{
  "arch": "transformer",
  "model": "self-supervised audio encoder (BEST-RQ)",
  "dataset": "short read English sentences (LibriTTS-R)",
  "train_examples": 26041,
  "n_mels": 64,
  "hop_length": 160,
  "input": "log_mel",
  "win_length": 512,
  "codebook_size": 1024,
  "mask_prob": 0.05,
  "norm": "layernorm",
  "norm_position": "pre",
  "hidden_act": "swiglu",
  "mlp_ratio": 3,
  "head_dim": 32,
  "fused_qkv": false,
  "bias": "all",
  "qk_norm": false,
  "layer_scale_init": 0.01,
  "parallel_block": false,
  "inner_norm": false,
  "moe": "top_k",
  "num_experts": 32,
  "moe_every": 2,
  "expert_mlp_ratio": 0.5,
  "experts_per_token": 1,
  "shared_expert": true,
  "subsampling": 4,
  "layers": 14,
  "width": 256,
  "positions": "relative_bias",
  "residual_init": "scaled_by_depth",
  "optimizer": "soap",
  "beta2": 0.99,
  "learning_rate": 0.0018,
  "beta1": 0.9,
  "shampoo_beta": 0.95,
  "eps": 1e-08,
  "precondition_frequency": 50,
  "max_precond_dim": 1536,
  "one_sided": false,
  "adamw_lr_other_params": 0.0011,
  "max_grad_norm": 5.0,
  "cautious_weight_decay": true,
  "max_steps": 6600,
  "batch_size": 128,
  "epochs": 32.4,
  "lr_schedule": "step",
  "warmup_steps": 660,
  "weight_decay": 0.1,
  "adamw_weight_decay_other_params": 0.05
}
Rows from expert 21 of block 5, named by matrix and row number. Rows with one number belong to one neuron. Each number is 128 + 32 x the weight over its row's rms, rounded and kept within 0 to 255. All counts start at 0. Numbers have three digits each.
# gate: expert gate (model.blocks.5.mlp.gate, 32x128x256), inputs 0-85
# up: expert up (model.blocks.5.mlp.up, 32x128x256), inputs 0-85
# down: expert down (model.blocks.5.mlp.down, 32x256x128, transposed), outputs 0-85
gate.55:142128095108064133132096126146158099172145115181137110161154115096107124057131158147185124149122039096154110141127118123106112142171146126135121127158146153100114080132167205171103164130111136122106148112139080166151141130168148106069153093140156127101122135
up.55:120094145137138078087124080209105108089107119195122121160074163142112134140165104114116130092168168098042124109073133112110119107157115103157131098044124122159157126165082116130155115091084085151116113194151141170136159145179129152098125127088094147106174148
down.55:156154091119118108152095144124139094115149081086132078195055158106176103092100112144104141151145127145113134118136125108167164096151151122126112071139167124142151107094141054093128059153131149119143068104141160085152143187117086071107118141142057160115063145
gate.56:086137173089129136138145112203147210177152143137147104053104179030167135175115122131132122125166091129143124112142203118150102119058108140193088103092149138091160088108130120157152150114106120096144073044134136102134255133123133155109133211115101192152115098
up.56:100110136067105087150172067216134212140117111147154106018094175041157152166124128142127123098169117109164141128127240089149119112088112117200092117099155126113150103121135126127126123125136115106116104065155117129117214145106154137118140202080106213135128094
down.56:155150109053116075127142119108147132121136073141142067129116173143148086124170115090052142083161073073077140132114145192135150097132101107093119048131123134149132127145122080096102145088169176091155084126093115151150169120096062069114114150123168137112119110
gate.57:138143141077105095143131136112115165058186157150162092140116172133139139121122113097149145116129141161120116109113137130134129087103154147194100120138179124152188131123202094118069126122181152121129093188148096112090129099145142112104119133120145113130158134
up.57:141160116113173134102122108113122062128114195109113128113130093081114124131082169172134078103100049067152168182150122142116119158097130101074218171121065161150111200075086133158120152090087151131076165054161128080067143162126072113142097140164093133177149126
down.57:104137138131180168112141104120147163169166188139135080101147086116082092118166203129153132099126148171127121167118128149105182132132218174155127139148123114100109169118202163129183108096150159143106147127112134116143107162109166114136090162086147126129091085
gate.58:116145136141116099054217145122110108119151166166085157113154140146128098160085099142133184114175127150119119106193091098122131178182106129218129115148078147106167049110157169082158093135098073155149099161115160136106127071151117129122170162086168131106156171
up.58:086099123142142160097198110123119144154169035156136138104138216108131149111092158109127181143098149110115115149096112104124111118105111084197082118144149140141130117123169111147138170068079077090215129126127159112167116117126156188135105196111140114167102124
down.58:103097100159132120170156154196152054077081084138157189168130097118139150136090114100105160124100198157099151148166158163148179121054119182100131139093127103149162146152116196144155086171123105181078170146177130197157125113131102134138123125135170137108113123
gate.59:098140138158081164094124162089135147171173098124131146255078188120111138158075117114133096138112127134119111128130114081173183142068106137131171122056148158162126135154143174128069119132097072124185086098148157092130067088180131154122141154142100136138108064
up.59:167162121135166111115105094163119101142125130147122089000133075109139106126121165145151137120105167123150158106160107153077087130163168133152117129172122106081100111067144136158137127160122137122079139154134135165135156124122126087148117108115146113127098174
down.59:092097068119166109116145153129141094108117173102125078119155132150133161119144101109152096121150110143153135117095138143073091153109131144089129113083116129143110137092192102102181073143170123089134156181141121132082157074119104129146124141108149172098171132
gate.60:156104114093105164101099138163070057070137198109112131178183063098111134110146184114120146130150161135124153109119122202142124124145121177075150183176092127119117109144090089174124146109159119139094162122090132106160124136119141110173100132122094179135187113
up.60:107152133099152127175105157128133150101132058182098176186142148090150152076134115150039102091157128115145118122142129110076113062087150061128155150050145131112130161103186169153078175157073196149141126135126107126085110108084142159162119179157157084137134095
down.60:084168174138130122106122135165139132160092102115106098123140103112144122129143118132094102121132148120136090137142127111144094134129114133106104066131091155114106183090132162106216123152090069130186098114158169149139091179098059185142170140192134123155121109
gate.61:173115111108173092122125104148082116090117107116130206077173093102135144149092124094133107161137179118129122161126131148133161134074126232135093144195072181166096078196097152154112147097107157057091157135155104148082101140139150162109178127089099122173060124
up.61:102081157127104178124127144155189123139219155098146081129084135157137127117143121142214131162154118128117123105129158128126096120110101150116150106164062114102130137121150136129105107189111074134184107095102078115093104140125146091093147160090144105169122153
down.61:101086139113146117114169161152139114077155162158115138133185176152126117158110113146123158135101117157204115116187101153134136131198156176104156151135076094127093145118112134153147111149128081071154085128110105150123158188110100088132174069109122098142117196
gate.62:098111123060140132077192106133171102112131108100112153132195153183122115089137135115147170116105200119095135187145146120137116132093116075066136112125128142130081120160136108115086131129081151106079123192102069064132212151164087133158113164131155117131079110
up.62:106115167089163076088209143086074111121146116062089126132173184181118123084119122106157180089104175138099150154114133089136123152094149120080110107107108131188133126148136122127101141085096126112124102146115063082115170145151111109204157178134122122133081144
down.62:106079110118107146123133134112124101036123157111106107182139108152119057137074129102084143173136085145104137129123080117085115129144127171122116131125129135150112122195094187153186102085080189125129128137096147150084093176115093054146155127091183159085164158
gate.63:137080165103105095136255092143133166092045131111177204095083178181148103131128101138142183153127077118111125094065128148162115132070133118117151109141116144216146157123091115158095100175028124125097126155148131167121114084153120095164164082101117095116176144
up.63:087122146039087126103189123119148098154078166128102198191098125207101116103096114140158152150129109119197127094208123129143112147128155065109183120110166132124144151103167125133075133070115136156137109150159134136128194105135148106190124124141153159085178116
down.63:090119124150144057171148104042125119098120090091106139152067075126127168093058143196182156114141136109145120125107118099147165130108161130165123139121184131142097136116097169124156098162101148082133143162103158152134050200155093098149107133121094133169139139
gate.64:163074114112138153100138127215104112162148150137103137140057114137073117119082135125120102104096133138102203114100097150105135133093084121160074137076093109143118152177124151113094142132142106141195128108145078111157043092191143171129125194120103164127079143
up.64:184136084145160138106087120221059114129123096161101164124114143118152126136117123038134208131131153138122123114105104140172086160092080145130126134116147161097083112132108127145041086122120137102174091101143120105119151168156112101110090143122170111131096097
down.64:108167131096150100152141109079141132005136123162130168095143126103121141149131139113080145142142113132131179131069160152087100115108107146118124050150149078143134103110136193111162131080137171159141126111083156098159123155097136109177118095112140077073098146
gate.65:105084132118122108162143125106152155164197068092115112228156126076124091110133089180089163112145149141141110123166135082211165151165165113136181126147123105127089087145148140149075116139086145080215150116117202092092087154102167157109141140127136143156073112
up.65:121155116143166136126166139105136144202141102140143115220159120047154123116107112162135168094177178143128102150145148106168163089133083121145141114134107119094114143139112126138128167117135132108208106153102132105081097100136148124098079128097143131165097137
down.65:162148134108101138148155115156134118130135150110125128134127151117191126136150144060117123147150124129128127126117134129159094119073191138126172112129152146125104131135183145100148143123134099113194082131128035131088104094188108086054149137171168087207058136
gate.66:076155096127122168148154170198049117175122127137122119139130120099135139091106149123173159135139073116138144203142069072108114137153150052172092141109119164108091179124148117139138166132143133144136081175156132117079077126087142118180140085106191116134180125
up.66:098087092123095122171047076100127108091094127095144118116157081094104128180118058103170153129089096160138129095163144144129083132122164171086167127139103142139204148083118202087145109085114071110094134089108145111125158088162145163077100169159116143115126121
down.66:076105130153107147111131097175164156136125149119171186099087129144055137154197193099172140215101155158161131161128081113094075136078130116143168181096116153141090110093137123124110109045143071099145188174065119080102151114114139163108128137130114138134102144
gate.67:097159097133152136088199076115092089113172152075131129193105168098137161128115067154159096096129094172133138129138117105142118168168104152137154115091113124145084146161113150090072164083186126148108129109164133157094118149067154088167134145127114112098128139
up.67:090099159115156084144172098056096096158106158126104143069067139136173003182145085120099144107130113165144171119086070117104129149126140127120189161115094154161115154125119136170076093202135135151174136120121132110111025170161105111117158112149116147127121116
down.67:098091124165177157118158131110139130188124115078150033174109112132168125144179169094110135140150095142100160099161162132107138144161153129117137161187120146087099148115060128176067137204137112118132149123143138135152144142124097084126180103147069094122136119
gate.68:084124136071180152127143122177106107185115157071128136084127113101110112162129124200149122130128124075127141129148157130123117131133111175093134127166119114116136114135100062108144097136122148123148191184100106173090180198134124143148091098116151158149127149
up.68:177128134178094138116096134083136128067130119156108144182151170150176128118135113073097148110141149142106143137109120172122139157102143072130132119106104126172136129098151153131138194129133133170119059062145106095167098075129122140121149132126116104078111140
down.68:087123168061125141167116108159132123148155129075143147156159111141122046141117160113105117079108111109104158081102114117218152122145061083140181070168109141150105143185158126116091106112150136123106166097130133124155160129157102112109161183116122119064120123
gate.69:165117108150109139195161163087149141129141087126146182174104120138130148097101140148129153119158155082151154132132126089122133102108115096100086166130082160181105087060098133157144132124161095099103102071111190155169222133179124114164148183101113134088086124
up.69:125114152120123134164167173115139177140105077139158215140119139118138177095109133136124137137148141098121104160135140079094179106105112117069088126080119144182082069094126145136177108131150087089150112072137196159117180136135149104159140180093122120103134111
down.69:188113182099094139117147126186110122136108091096153136121122151108138148163107148169079120116143140130118120100122112129117184175146136130108149123097187125118086124123139120100134166056107158095167160109099150145136118154128092148136112141067076145087150134
gate.70:098127063093155096154109124114071109173106154128116138136175146126139103142054123126163164148132114155193100094111179099066148072116170136102128155128073095073148147137207207132124079106198162122129130143164090144086128132095151073162085129138159118108050127
up.70:177120155118163143103131153127186096097135099156175144146132128145119178168208108109106108168123128147146109138135077164151066146115099075111103127128153136128157136121139112073129161110053139158125099129088157140189127112107131062137144140176117165170177151
down.70:094109120132168139153126164120118089133157090119089130178189138139151145079067143191157097106126096128069104124117125121138163107125057157144146159049147109183123125137099183090152133148145157071110154137177171164162110110135183120167111149136153135154187106
gate.71:091168154142128075113150162122164099097101113178119098109125148152120134035114129104127217095145082152111087080137112164170166137134108140134096235177077148106157160204127141126073118153141175139155122101133023154154178102148154151105138148131125126143092131
up.71:120090149100102162132150092141111115175181090104148136165074136087079130182144109201087143151110078125193147108142140098164116105080137146097093155086142065109122135126110166103130103059166129136103176111164135074086119130149089117136142102089095120129133158
down.71:143050107138114071135141133159164110212157136135107109120109123132127107127124137112175145115146156074068111049149098107238117127135109116167096089177096118123121172112100102142163164121097175086098195128075151166134157154109174082100114156094056140138150140
gate.72:151124137137115131147139117107137085128098099085144142109113125120104141127170114133089160152133080136174136141150076174162140135134154114097127118059114132159144171139120160145190125156194153041072104109163117088138058135150098136169097118106112136146138087
up.72:085123219149159149186146107147194114171106143098131104114168124094143129132096163141107087127126170108179092114124081096124100123113111089148175138112147114129134117114144123101121157108160098164145147145129120165118123134143125045116183087115102089044101082
down.72:187093153158125134182162115098150130163078117111149057137124203132095173101052110089188106133140106116103117127114150144158077139121148176173111102166189159153112161122139154061121118131165114166136143127145121165117135140125158166144090111144156126120120121
gate.73:100114114122102088069223132165137134097116124146142105078132134141143187198077088150094121151135106153073128169106128075143153135145085153117147126149091162130139155140091143119132053147094138130107115119118130091112129161181178188093111144127162127105106127
up.73:161124115122123143162188123178119110177162128134169105130113119105116126130130156107148165180100200126124140183118122155138130155101137128146160119187193099093104166121142137098033121134114124113079139099114140097145108148089131077070124126121105152137153144
down.73:144169139124109140110145140187124138057141128175150091126121118174163148146127146168132094102124139114096064081151115130139201056125149103082137147101108094173094098171062157148145133110099131127124165125117104134137072142120152121161112115111150112159149091
gate.74:127141132158142162136142146074139113131145120117154183106116109114186127046165139086091101108139150107116113090147112133140146148100105081166106171032148119149138099177112111143126147139124162144141156086124109131155180145173130145094121237141193163139148135
up.74:091139114180170190145133134129177132123146148118168149190137098175096148100166049109040109146102116105159122120140113090131122116180097071141067195127154156082155140157112140118134141160142136071190120105106124114143194126129141059113148169151120160110082127
down.74:128128121093063123093106175116113098051090066135091121100169140156199176099117176100110167132162085121128059139179169147156094174138109184100073178129125124124166120180169125131156130112176078147109157121148059144080149180155159173044145132088152069109137141
gate.75:117189088090174130191170174141085131251123104173124147168130110115082126140121106101062140091139082127144095106142150078170120134157014059167191144153141149165095124115172088115192147091109152169129099180138124088146084108127151141167117087138100158144140154
up.75:115201116104166104204171127146120120255107042166107152139122118157119100147123137112088119110114075146107076147131146117183140101170000073187163130140159157156138092153204107107164137100138146171130099165122150080132068099103153129135119135115090168100130174
down.75:121159120147119117139143139077140118084144148134105144095101147155126116137069155157106086211164107132108119144141147131097112161150160178110123147164169100180136138190132159069161108080141117116107076129140052119173116078109128123108152144155151140138115123
gate.76:178155165099176137112126095125065080137108137137130129130169116119130098136130119125115096203110136152126142141087097127128131112138135106105141190154162152089149100145142076172140132063124064109179092177145122153166066090112154095105112116164100131094115099
up.76:169102147151201119140141167139076111114169149131181134130158115123156057108215073112137131167077132159125165118115128135149150117122089121105059133179094149136147046141156085109159175107091079091150122172150146112148133108085184120138110175144116173098112107
down.76:145052151149160142089111186083122112144212193161123099134109140117113113095124199090099144145119122194144131089174170124152134151138136093092143091126066162122152158164064138086124114145132126084129158111160107158133115141115149107065144128107138153201148137
gate.77:165150146104077093194134202105101150137176158118112122171133104155118106177099156126093149142113150148146150130136122095075145048202141115101128144086137115073081155158141112136140167079150112140033133122138125127156180194185115144142071124084150112090138166
up.77:110183200165053129078123117074137114130083152108118107114168114120092126154115128085102096138118162170171199142162139154172147117111115094142065102103101120130124137141171137078084101111171076166092153096135127099161097122111114140124067084100164124090127128
down.77:124160100199109152148100072146132112097133144140153109099149116107110156059158126113103146131106145090132104123117148105177102088107147170115140184068107104149136091140104109101140089165197142129177137125077117095047114123120197077135103127095105138150056095
gate.78:051109221062067117149100083117174120153117111151105120130111147093142073108131117151180110136122124140152075120129105097122102181114189171113110152240078142168068156133101132119176126131114139113146134125141179167148155106116116133122118079123152143104158159
up.78:071118202076102099161136048103153076123110137117094127128128155047163080065143146158204123132129117137135065128133105086118119175137216158120109134185072108161082134130113090105169140140072124100154133144139185165159132120135106172138115074118166121129160157
down.78:180095108210110101118123114140130123175110150148130163144171115133154114113138168107076159090129125120141173109137080124106171136133116132147140114112164139096144117106157147167117094159131131078066071104146091124135128127163097111158120102119149147144110108
gate.79:080101089159094075128085133112160177139091139050128131182137158133127119159072115148149137107151100172140183110102138198188131135061173166093118169107181157146137151123117114141125083112150128110142098110102154101148095122135120129182133176113114130134162114
up.79:177102188120146163099093148138159075112161163180095127095142067149113149100178130089128118102087129129113065153167108078160141140123118127138112141148134103113145085123134158155184155116155132076059110163119103157147106103107117133149079092197114122096133088
down.79:098132122094157117104121171094093102189124137093111092181107145140139108124110062113109151156078156152143110180163141106138141106113170140135153154154110106117155155047100089142119106119105080223167134109125141119151144094154146081119149066157045132126136137
gate.80:128093116127132134203135119162161121067171178074077183129150145120159145090132114194155148085085178088128141105103155115147102137156135169143110132151129167178141082140127124134122178086186075174120199132109080162117123155125142120093134165135126050111128149
up.80:094110062107148133166103141138187158048122195102089187127166137116117149055130095168128128112069185117142095147141172093154060138124143127125123125131142141160143094128112134122118199116135086187096098103138122176102151146148124120126136158152124066134122177
down.80:078190159109148109108080133094111147191101079149097146132160137154133100131050138062112124116120085162120109138136097159113116169121128097140147088172119126133129105118129147127146145116114112079159104082111180141096144176102108059141148119118160124132153116
gate.81:100086109197121148097161184161106135141042178134134069098099125217128103161108216120144124136136171123107097133095178162146143189106132169168065141103126108110153117104112160123117176121143113168124170145113156078127082138179132129115147107110157132144129086
up.81:118142132074182135150070103135150143105160028145130169091201171028118150077167042144061120156098060147135166098153168143117135055151111134090145125141127110087198126157127123125150094095138132085140094101148120156107172137092153129124124116097093125145148154
down.81:164154159098142153130173144100130091170112094104144214150119103105119097109057119125105126109108071181116108085096173116139140113161135136131121178112089156146105126125096124121099181127122110096127198121153146131143162051177139164114136189057134118160116094
gate.82:099125139119116106119172140181183157159090074132112182134134120112130100070174143165107163094177116126094077107167078146158184112159158155127115134140141107084121132195127191100106171111132110094118160127174072113118163090120136104138130165105115123095129075
up.82:128139155159149120127110113131096182034118139096099160178105058135102118217197129135120184116146120109167088127159072112177121152187134135155101125226102103123178144114086055146093144155119065105094148144178134129141163156094173157138138189144144093051125122
down.82:171151168129096144152130120143159100158118049189129071169147158142100061171044133101154110136077101145153075095169099130151127116102112156154115094072151101151146123088112155104124106068097169158090137119189132150123152110138132092143135094099148180095086153
gate.83:159156135137146116099167110183146185128117112121103085084199109123110078179112079127127077103107081116173109118157189136143126119109169089140136106139096129112199163100097155117132130103083120094146092145164170082124090102179126104155144141169127114135113114
up.83:133140147101153122164134140131121036105083136106160192186106142135149183167137154118113176078188153147094153098116083126125119139144144148080144174119154127070052158165176120158083102116179151147096204137148090114161203144095127120121099115164114111077110129
down.83:110128135129166129163128087100110087106128156115075146106174081133094099135134157123148138124113112159124090169114139122140134054119129126110130177181135156077167106140142149148143164130160077127115040125137102162099137162185153169121114097195083107080159130
gate.84:137093091117111165198117094089101133182089184147071107119161101136073104162133128103104188167145206180098088125145138120076117075107121181140133175110124089111082193136147136162155091161122133152098147074171112107110099141115147087136150138127101118139132130
up.84:149115159132095096014099112118150136185090110100121096089171169087091149142092112100112166158189133142166122121127125143090160075110106081153133167071079162131126152165153144123180109171127102167153129102188100113132190167075121135135140138139117127155142114
down.84:146198178092161102125103136075121134152126092094100196143186121134112155151148109115094149149082127168115156174167120116247166151138129176160130110077129150143119148146084121101184151133084124121097104164105130094156168141108110193149119138153064176201145090
gate.85:114152132149150188071121141146134116166126165121104105120145125122149095153083219103117167128115138112086118145145142100114085078134142096089121097138135149101107126117133136161110169168120166083117095125108174108128092083144092143108140082116122171199113117
up.85:129111132141111064209124090078103151122142127085155125209108141113132156098190068156166044121117108098140138138123102190109098129119169167174152134084144105129164125131097140098144153085163102204191129088143058145130126129146156130140167172179144103080106103
down.85:148125156117142119154125080167117126129188128164133182119113146099178156138092112108161112094128116099159133149117101096116148134115160137160110142104117128139188163125101081087087152084059112077154167154180138100102121053172103208155116133165087098166096142
gate.86:156173122115151129115113111104104139194098133148178086149132159130147127112083127129159114126155115098131137152165156178165142102200149085133109143082127148101154081069153164124109062134141138131138124089156240087120107071101102149149086137089143141094114136
up.86:146149131194108128122120130136121166095138154136134190152143081168135141114161096114146122167159102155125062165157126099122052142101121086066103105209133136091163118180134089141178124069143091137132134113055055140150139151146150105090090144144123136121137099
down.86:082153123072139177152079161137131082126101120138114079124108132120137128163060113209133130140111134133154143143144159152063068110140113200111103105093168133123094128152079095111098113145095179095185223133129131083101096111094096146176156114103131098169181138
gate.87:138142141121125121181114075092083100178144141125121155150173078115130097108144154138094156133124124072134150118132090133136158158136067154100165162069108138077130126129112107121122122124094161153125177145159119190088104118122102103113132131137094118101116102
up.87:119136109104203063109152152123154150056193156205133106168123111097129135127106120116171079083115104203143068128113108106091140133110181148145165148164098143148147111105111160142094134117167130102130147131104177057125110127116116104128140125123125105169198174
down.87:092085090177133132157146128173134092192097086082128110157177137142125120145153179202104088159135128066167162098109108123043089105122118147098091133080166148128135101110104132128092105169103135123194121144144136081126110169082121156186114137160132138138224102
gate.88:149129110167102120143159133138061121097111121152129166166137171072197097158090120154049100147109080138156175113118123120136185124060165120139117089082139123166160133177133223155130205100122143120109063173169127118166053165138185179087143108137124142065103146
up.88:127132130187101135130158140145094111113080114114078155147081148122120110093082132157078161144108128108101115129155143105084125115100100147131165158108103155077170035187123220126167147113119194129145076109158161129120086160154146178077186160168109127097144202
down.88:107105161082133086123124156109152118138187049137151112189089117125144134153230084137132159116113149106114208133122112099133061106165123108157159108133132135167177103088122090106102129111119133142076156127147108144118129159105124089156124159142097180103141055
gate.89:093108134122127173066120069131221177090120112093131093064101125099141148122110183131058083148117155120126130086140173159174116106209108144119123179056126117148146143096109119116213147122098218132056079123110196147139119126109113151099135152156119103076168183
up.89:135151205170143128190133175087097114141074172132139116155153109120093074198135010164154181098163127083080162097087147158126108143053093173152127109154130161167171153098109146097168070122099107156182181101109079076135148201068141154151106113127106139126118074
down.89:131107084071144130181109148162143115106153117115157191122134162126160130174153132090169097086164141100134132158127148104096153078145153072160126121104063100148152114117127105115124117217113125191118084112164123140100091151135114144166132092090109077135133103
gate.90:076115086114114113105049094230145145133139143150183171115119189101185224178093125158129134122121131086128186118142115166167119101129118128105191138097188133109092125114115138109100080127077141115131223163094146140088133109104121136035146139124148122100099150
up.90:094079093119127134130096118209151147139131131169149149097128185112163242185113106135124129123127133079154197117155132127157141090136094114130198137122167118087106105106127112104109096118098184128089213157122131142115115131141145130051161160147141115124102153
down.90:115115125110067088109105117217187116178132128158145107160153165098120202141049090127152064111107130176130142170134165113114141142120136095118184156140139085104103144125160118145122140192075121148104157128119069162166151077119074088109083144078090115147099090
gate.91:134105198096136103093172173084151110145138179100104121225122167134151124074132105109120068081181120130111141130129123137139075149089115104128131068125146095143157125126164136135145127127146120153079111100109080082108095142116102085130108154093118120132200105
up.91:125084140121196103165147168121117104150176113134089102240155137137122098137167113120163130133092113150128104137100071114117082129124155146034104158097121087118101112118200168127124153123113161031065135150136104152107111152116156116106130184211109090150158143
down.91:130119130110135167150110085145165144124128076108129132165098153101144163140177126106115138110132218130107106108148115159097191159136127110099132143072063098075163163149110140129104114159089106076092097138118155182110131130123051085173198147152120103058128156
gate.92:114113132094120105100165135116100115117159223121106217054058072178120133115163065102077198136182100093152154134102077111106115110122173110146108124212106094142189182098108068159099145120120148123103086166139145138153127140116160196132148094175129126090135144
up.92:141093170104159126087180181135111116117111204101099255116104120178109142147152102132059140129142092106138111141112096073103110121144118073116129106157126124138183124113101091159057211105147136123080093211189105150153161089162162159205144146151102089100125137
down.92:114133121133108122123139117117123102071138205132168120164180114125129163092098176144135134092115112106167108100109129161135176113159078083160100089126182141131129138110167138184098123087143069110192150086095106058154143180124082147163104111070164111115169109
gate.93:118140089152105127107110181109130062072079157154164064129166091146165120135126106100129151146102132162204201087147157202121185170132139116105180164138164133085157115075141174103145072135152116164153102134146148102170102172128153151144121085108097138092092114
up.93:159138133100136182165121112138141160140155118106099167154062107136138138144122120118146098090133099138064070166132121070136097103158137107111135130134115129206077160129187097161060171110136110119070166132116155084105185097153131119121092148119154097141134144
down.93:185172112184158095150097125115164125184091147107131127089169145086141094125138122108146138102076193143129128132130119127070189106116102187078151171058162116114167180148155145158096094065158161152175081109092116144082122138097140117138164154169166125144127144
gate.94:085156138109053131047089091128057219148093128170123134088175163144117127074126145101064123141139117193094128081039141114134159143126131114120119155190119170120179100121054090132116087098082120090124137135125074202124142142132113111064200110095145133124156170
up.94:123081104097113076180134137160074126053102084102169119082108102141122158119162137129085129110113157145118078154160139156100071095122095075119155088137119065125126091135112089121124196135131130141119186148139116094171130091138107093086094050127153099138143092
down.94:130165104093166136132147133208123135142134167155110109167127108133117123139193146152175148157124114132135127103115138158142123103123123086148088123139163157186137077103161120120183136117098156107116181140066097116143139096174187151092105139153146122131120125
gate.95:150116160149122174168164118083130155128119100118107073096165095102120092128098092140184109169140120154082148109119148090201126138123181139118146134111230142148117154132135137110140096075042154088099139123124109060125147116123091121108130139155099112099101106
up.95:111116089165071133133092097156143156172093164174099149138114188128098119196115152136099145127123092116144035211130111156152092108149091142135092103179163118161143073121082144120103162171169115098170194103101086211128109121194119125128123133093105091113113106
down.95:102141151109163132131112096221156129149140075070114046139109153125119065127143194146117142079108081115148132164095139162105127179145150096160087140118113095133129103129161062182142151094093165138131126143144142109180108081076131107076096149130134130162173103
gate.96:140113095123072133131175114117114142128063122118130114114073121156181123228113164122095156105135126117143112144108149191121119119109109150100128165167158136170144133085106118129145096099111160133127052090172140103084107131134166105157137108126101138112182135
up.96:126080116143172163108079132134157104127159142136094162123158095123085216088077122066156103172130096118089093138163114094125108117087160126139156123112086139146111171133161171142030172154199150111170171160107120136140135143095132126133100161130073169121093085
down.96:113095182174134085099119146111124093166137100136151061114118091101092180169123056140115083127168173048114153146109110086162128128095190110133133121087148130086106130123130177121164119106147134135147154084154097140120141172144140145181040128089116098055070160
gate.97:135162153117168158164159180166131163131066086145123121174132124085107105177135127096131114154101153137105134131162106176130146098092127112152104106125096199169100121206145238151063149128116137150057177116163098132125185127105117148120111156144131112131124124
up.97:159158141188123170117163135198106118138149092134079184117155134118127121125133070128072136113111106112164118135142120136058176109126196096103147108215195173164100150138122188108175170130169146186120123097142123141133099122137113082146087144125119172127144150
down.97:095061094104075127103127125067132112138101107102165197137182124106108169162084141141125121131085135137108179143154138115191132102105117128117154132143085121073129155158161154098109143120093120163144099124193104061085134136069161178189092141123110115140140127
gate.98:098098129082148095126048101134149088089138121099165113144101113115117097131129176126094101104099086116139114161138171150135099111103155114252158111124088107128064124103153156114106135111132160131111183087136091146138169130086136118190138150126135150099146123
up.98:111160153199111178124238146140162159174173182092139145143150184132122117195134091120126133095163116114150132139151118112120132110122124140000118072111118143107184132148046127158142070167143141147110078148090133145097083133134101155042159122152079098154128116
down.98:103080134129125126127133089109081145185081169103133209125066141148140058112167071078142124089158112172133062116137132163189068055127120164189163113100078094156071130131172150071115140105133108125148139109108125092075132118104175095105194141194158111079110120
gate.99:084093152105117122110145123065128126176074107063154112145110118108142098133102154107148208097126111110215158138093114158162072117116177084115167137083158160130092140142105136134121074107134164116107186101171242081122091100075110080149164128154134087090154148
up.99:118131113097123134130156137062093117182070068094149093151115160132129074162140114139163187094108089105208118128110152157172110124135178091135176135142151149126114165152120127076120076119143155107102195071170209092146055118098100138153178128127142117095150108
down.99:126187142138114081141144104164145118080129123055104150126095112119102171086161161146142124101117146116107200097134154099164209172127121146138106172081116151139176059150148145094139145140145133099160015141149100120101133104123111142135138141115150116162079127
gate.100:104112120134126157180093170115151098174138141132129178123116149101111178128111157173131148120164118096126160176135069105141170091072129123087137161115169110155143143209091142126165146103105194141158214091140104146115163150097122135196142172061101176143124050
up.100:094118113135155152129073132123115132154119100109060133134152144087160136130117140128104138101151082114138123200120084196151157100094088146091099140158160105152129141140139139169134152130112154139166189077103114109123189110079114150168134177108145190144185101
down.100:157116172110131101156171113132177136090114246124145087116160137115125181088120109149101134131119118133093124120126117158149172171106149162120167085112132107137122116109212175155144132103145087168093094092103139110139129110147112104113079141125123128049072142
gate.101:117116123094149081177155150107131178111179159139114102093089072154149148119122127125108157121066164112124117125115144179134125108190147131204087147128110118140115094149154132092132242036152091125104184136127115126141093210091101186172173124142097165132151094
up.101:132139129084151075136158129113180200153159143167137136076104084196131115119096108106125163122083135110109122138135158141100125120193101142208120154110131115130100119159119135111123221076181060113114165175162098152116095209106126159181119145121076162130153091
down.101:094066159152140148132128105137177111179088200128072138141149072116133122148152120101088099137145186116126129088183078147177091110140157130087111102111161114143143145080106139156135112044088119151152125123157116192113117165157096116137111125081175129124121112
gate.102:125128143073131150120171115139138113143106095113151101142103065132127144122183115113114181059143162120136158080106069129119076130174142105142133130090136099109114134118140141138079115163128168124125113067190203100113174124107111151113167109162193089153109065
up.102:158152119143109078150093134135098120102151159118106129131146134152098147156123165124070134181189155132111093179124150118073150152132099153122102108150096142146153208169138161095167165070134124131108100156055066122090096139145195092166127112096090117142141164
down.102:191121183128146140142123142110150126166111132147121057142089107129172085219094093155114068108098107123155099141112124120042131137124115055121132133081088158100089147121110113105095122147069139153134084130101156148135112130105148113164113152122147188159171112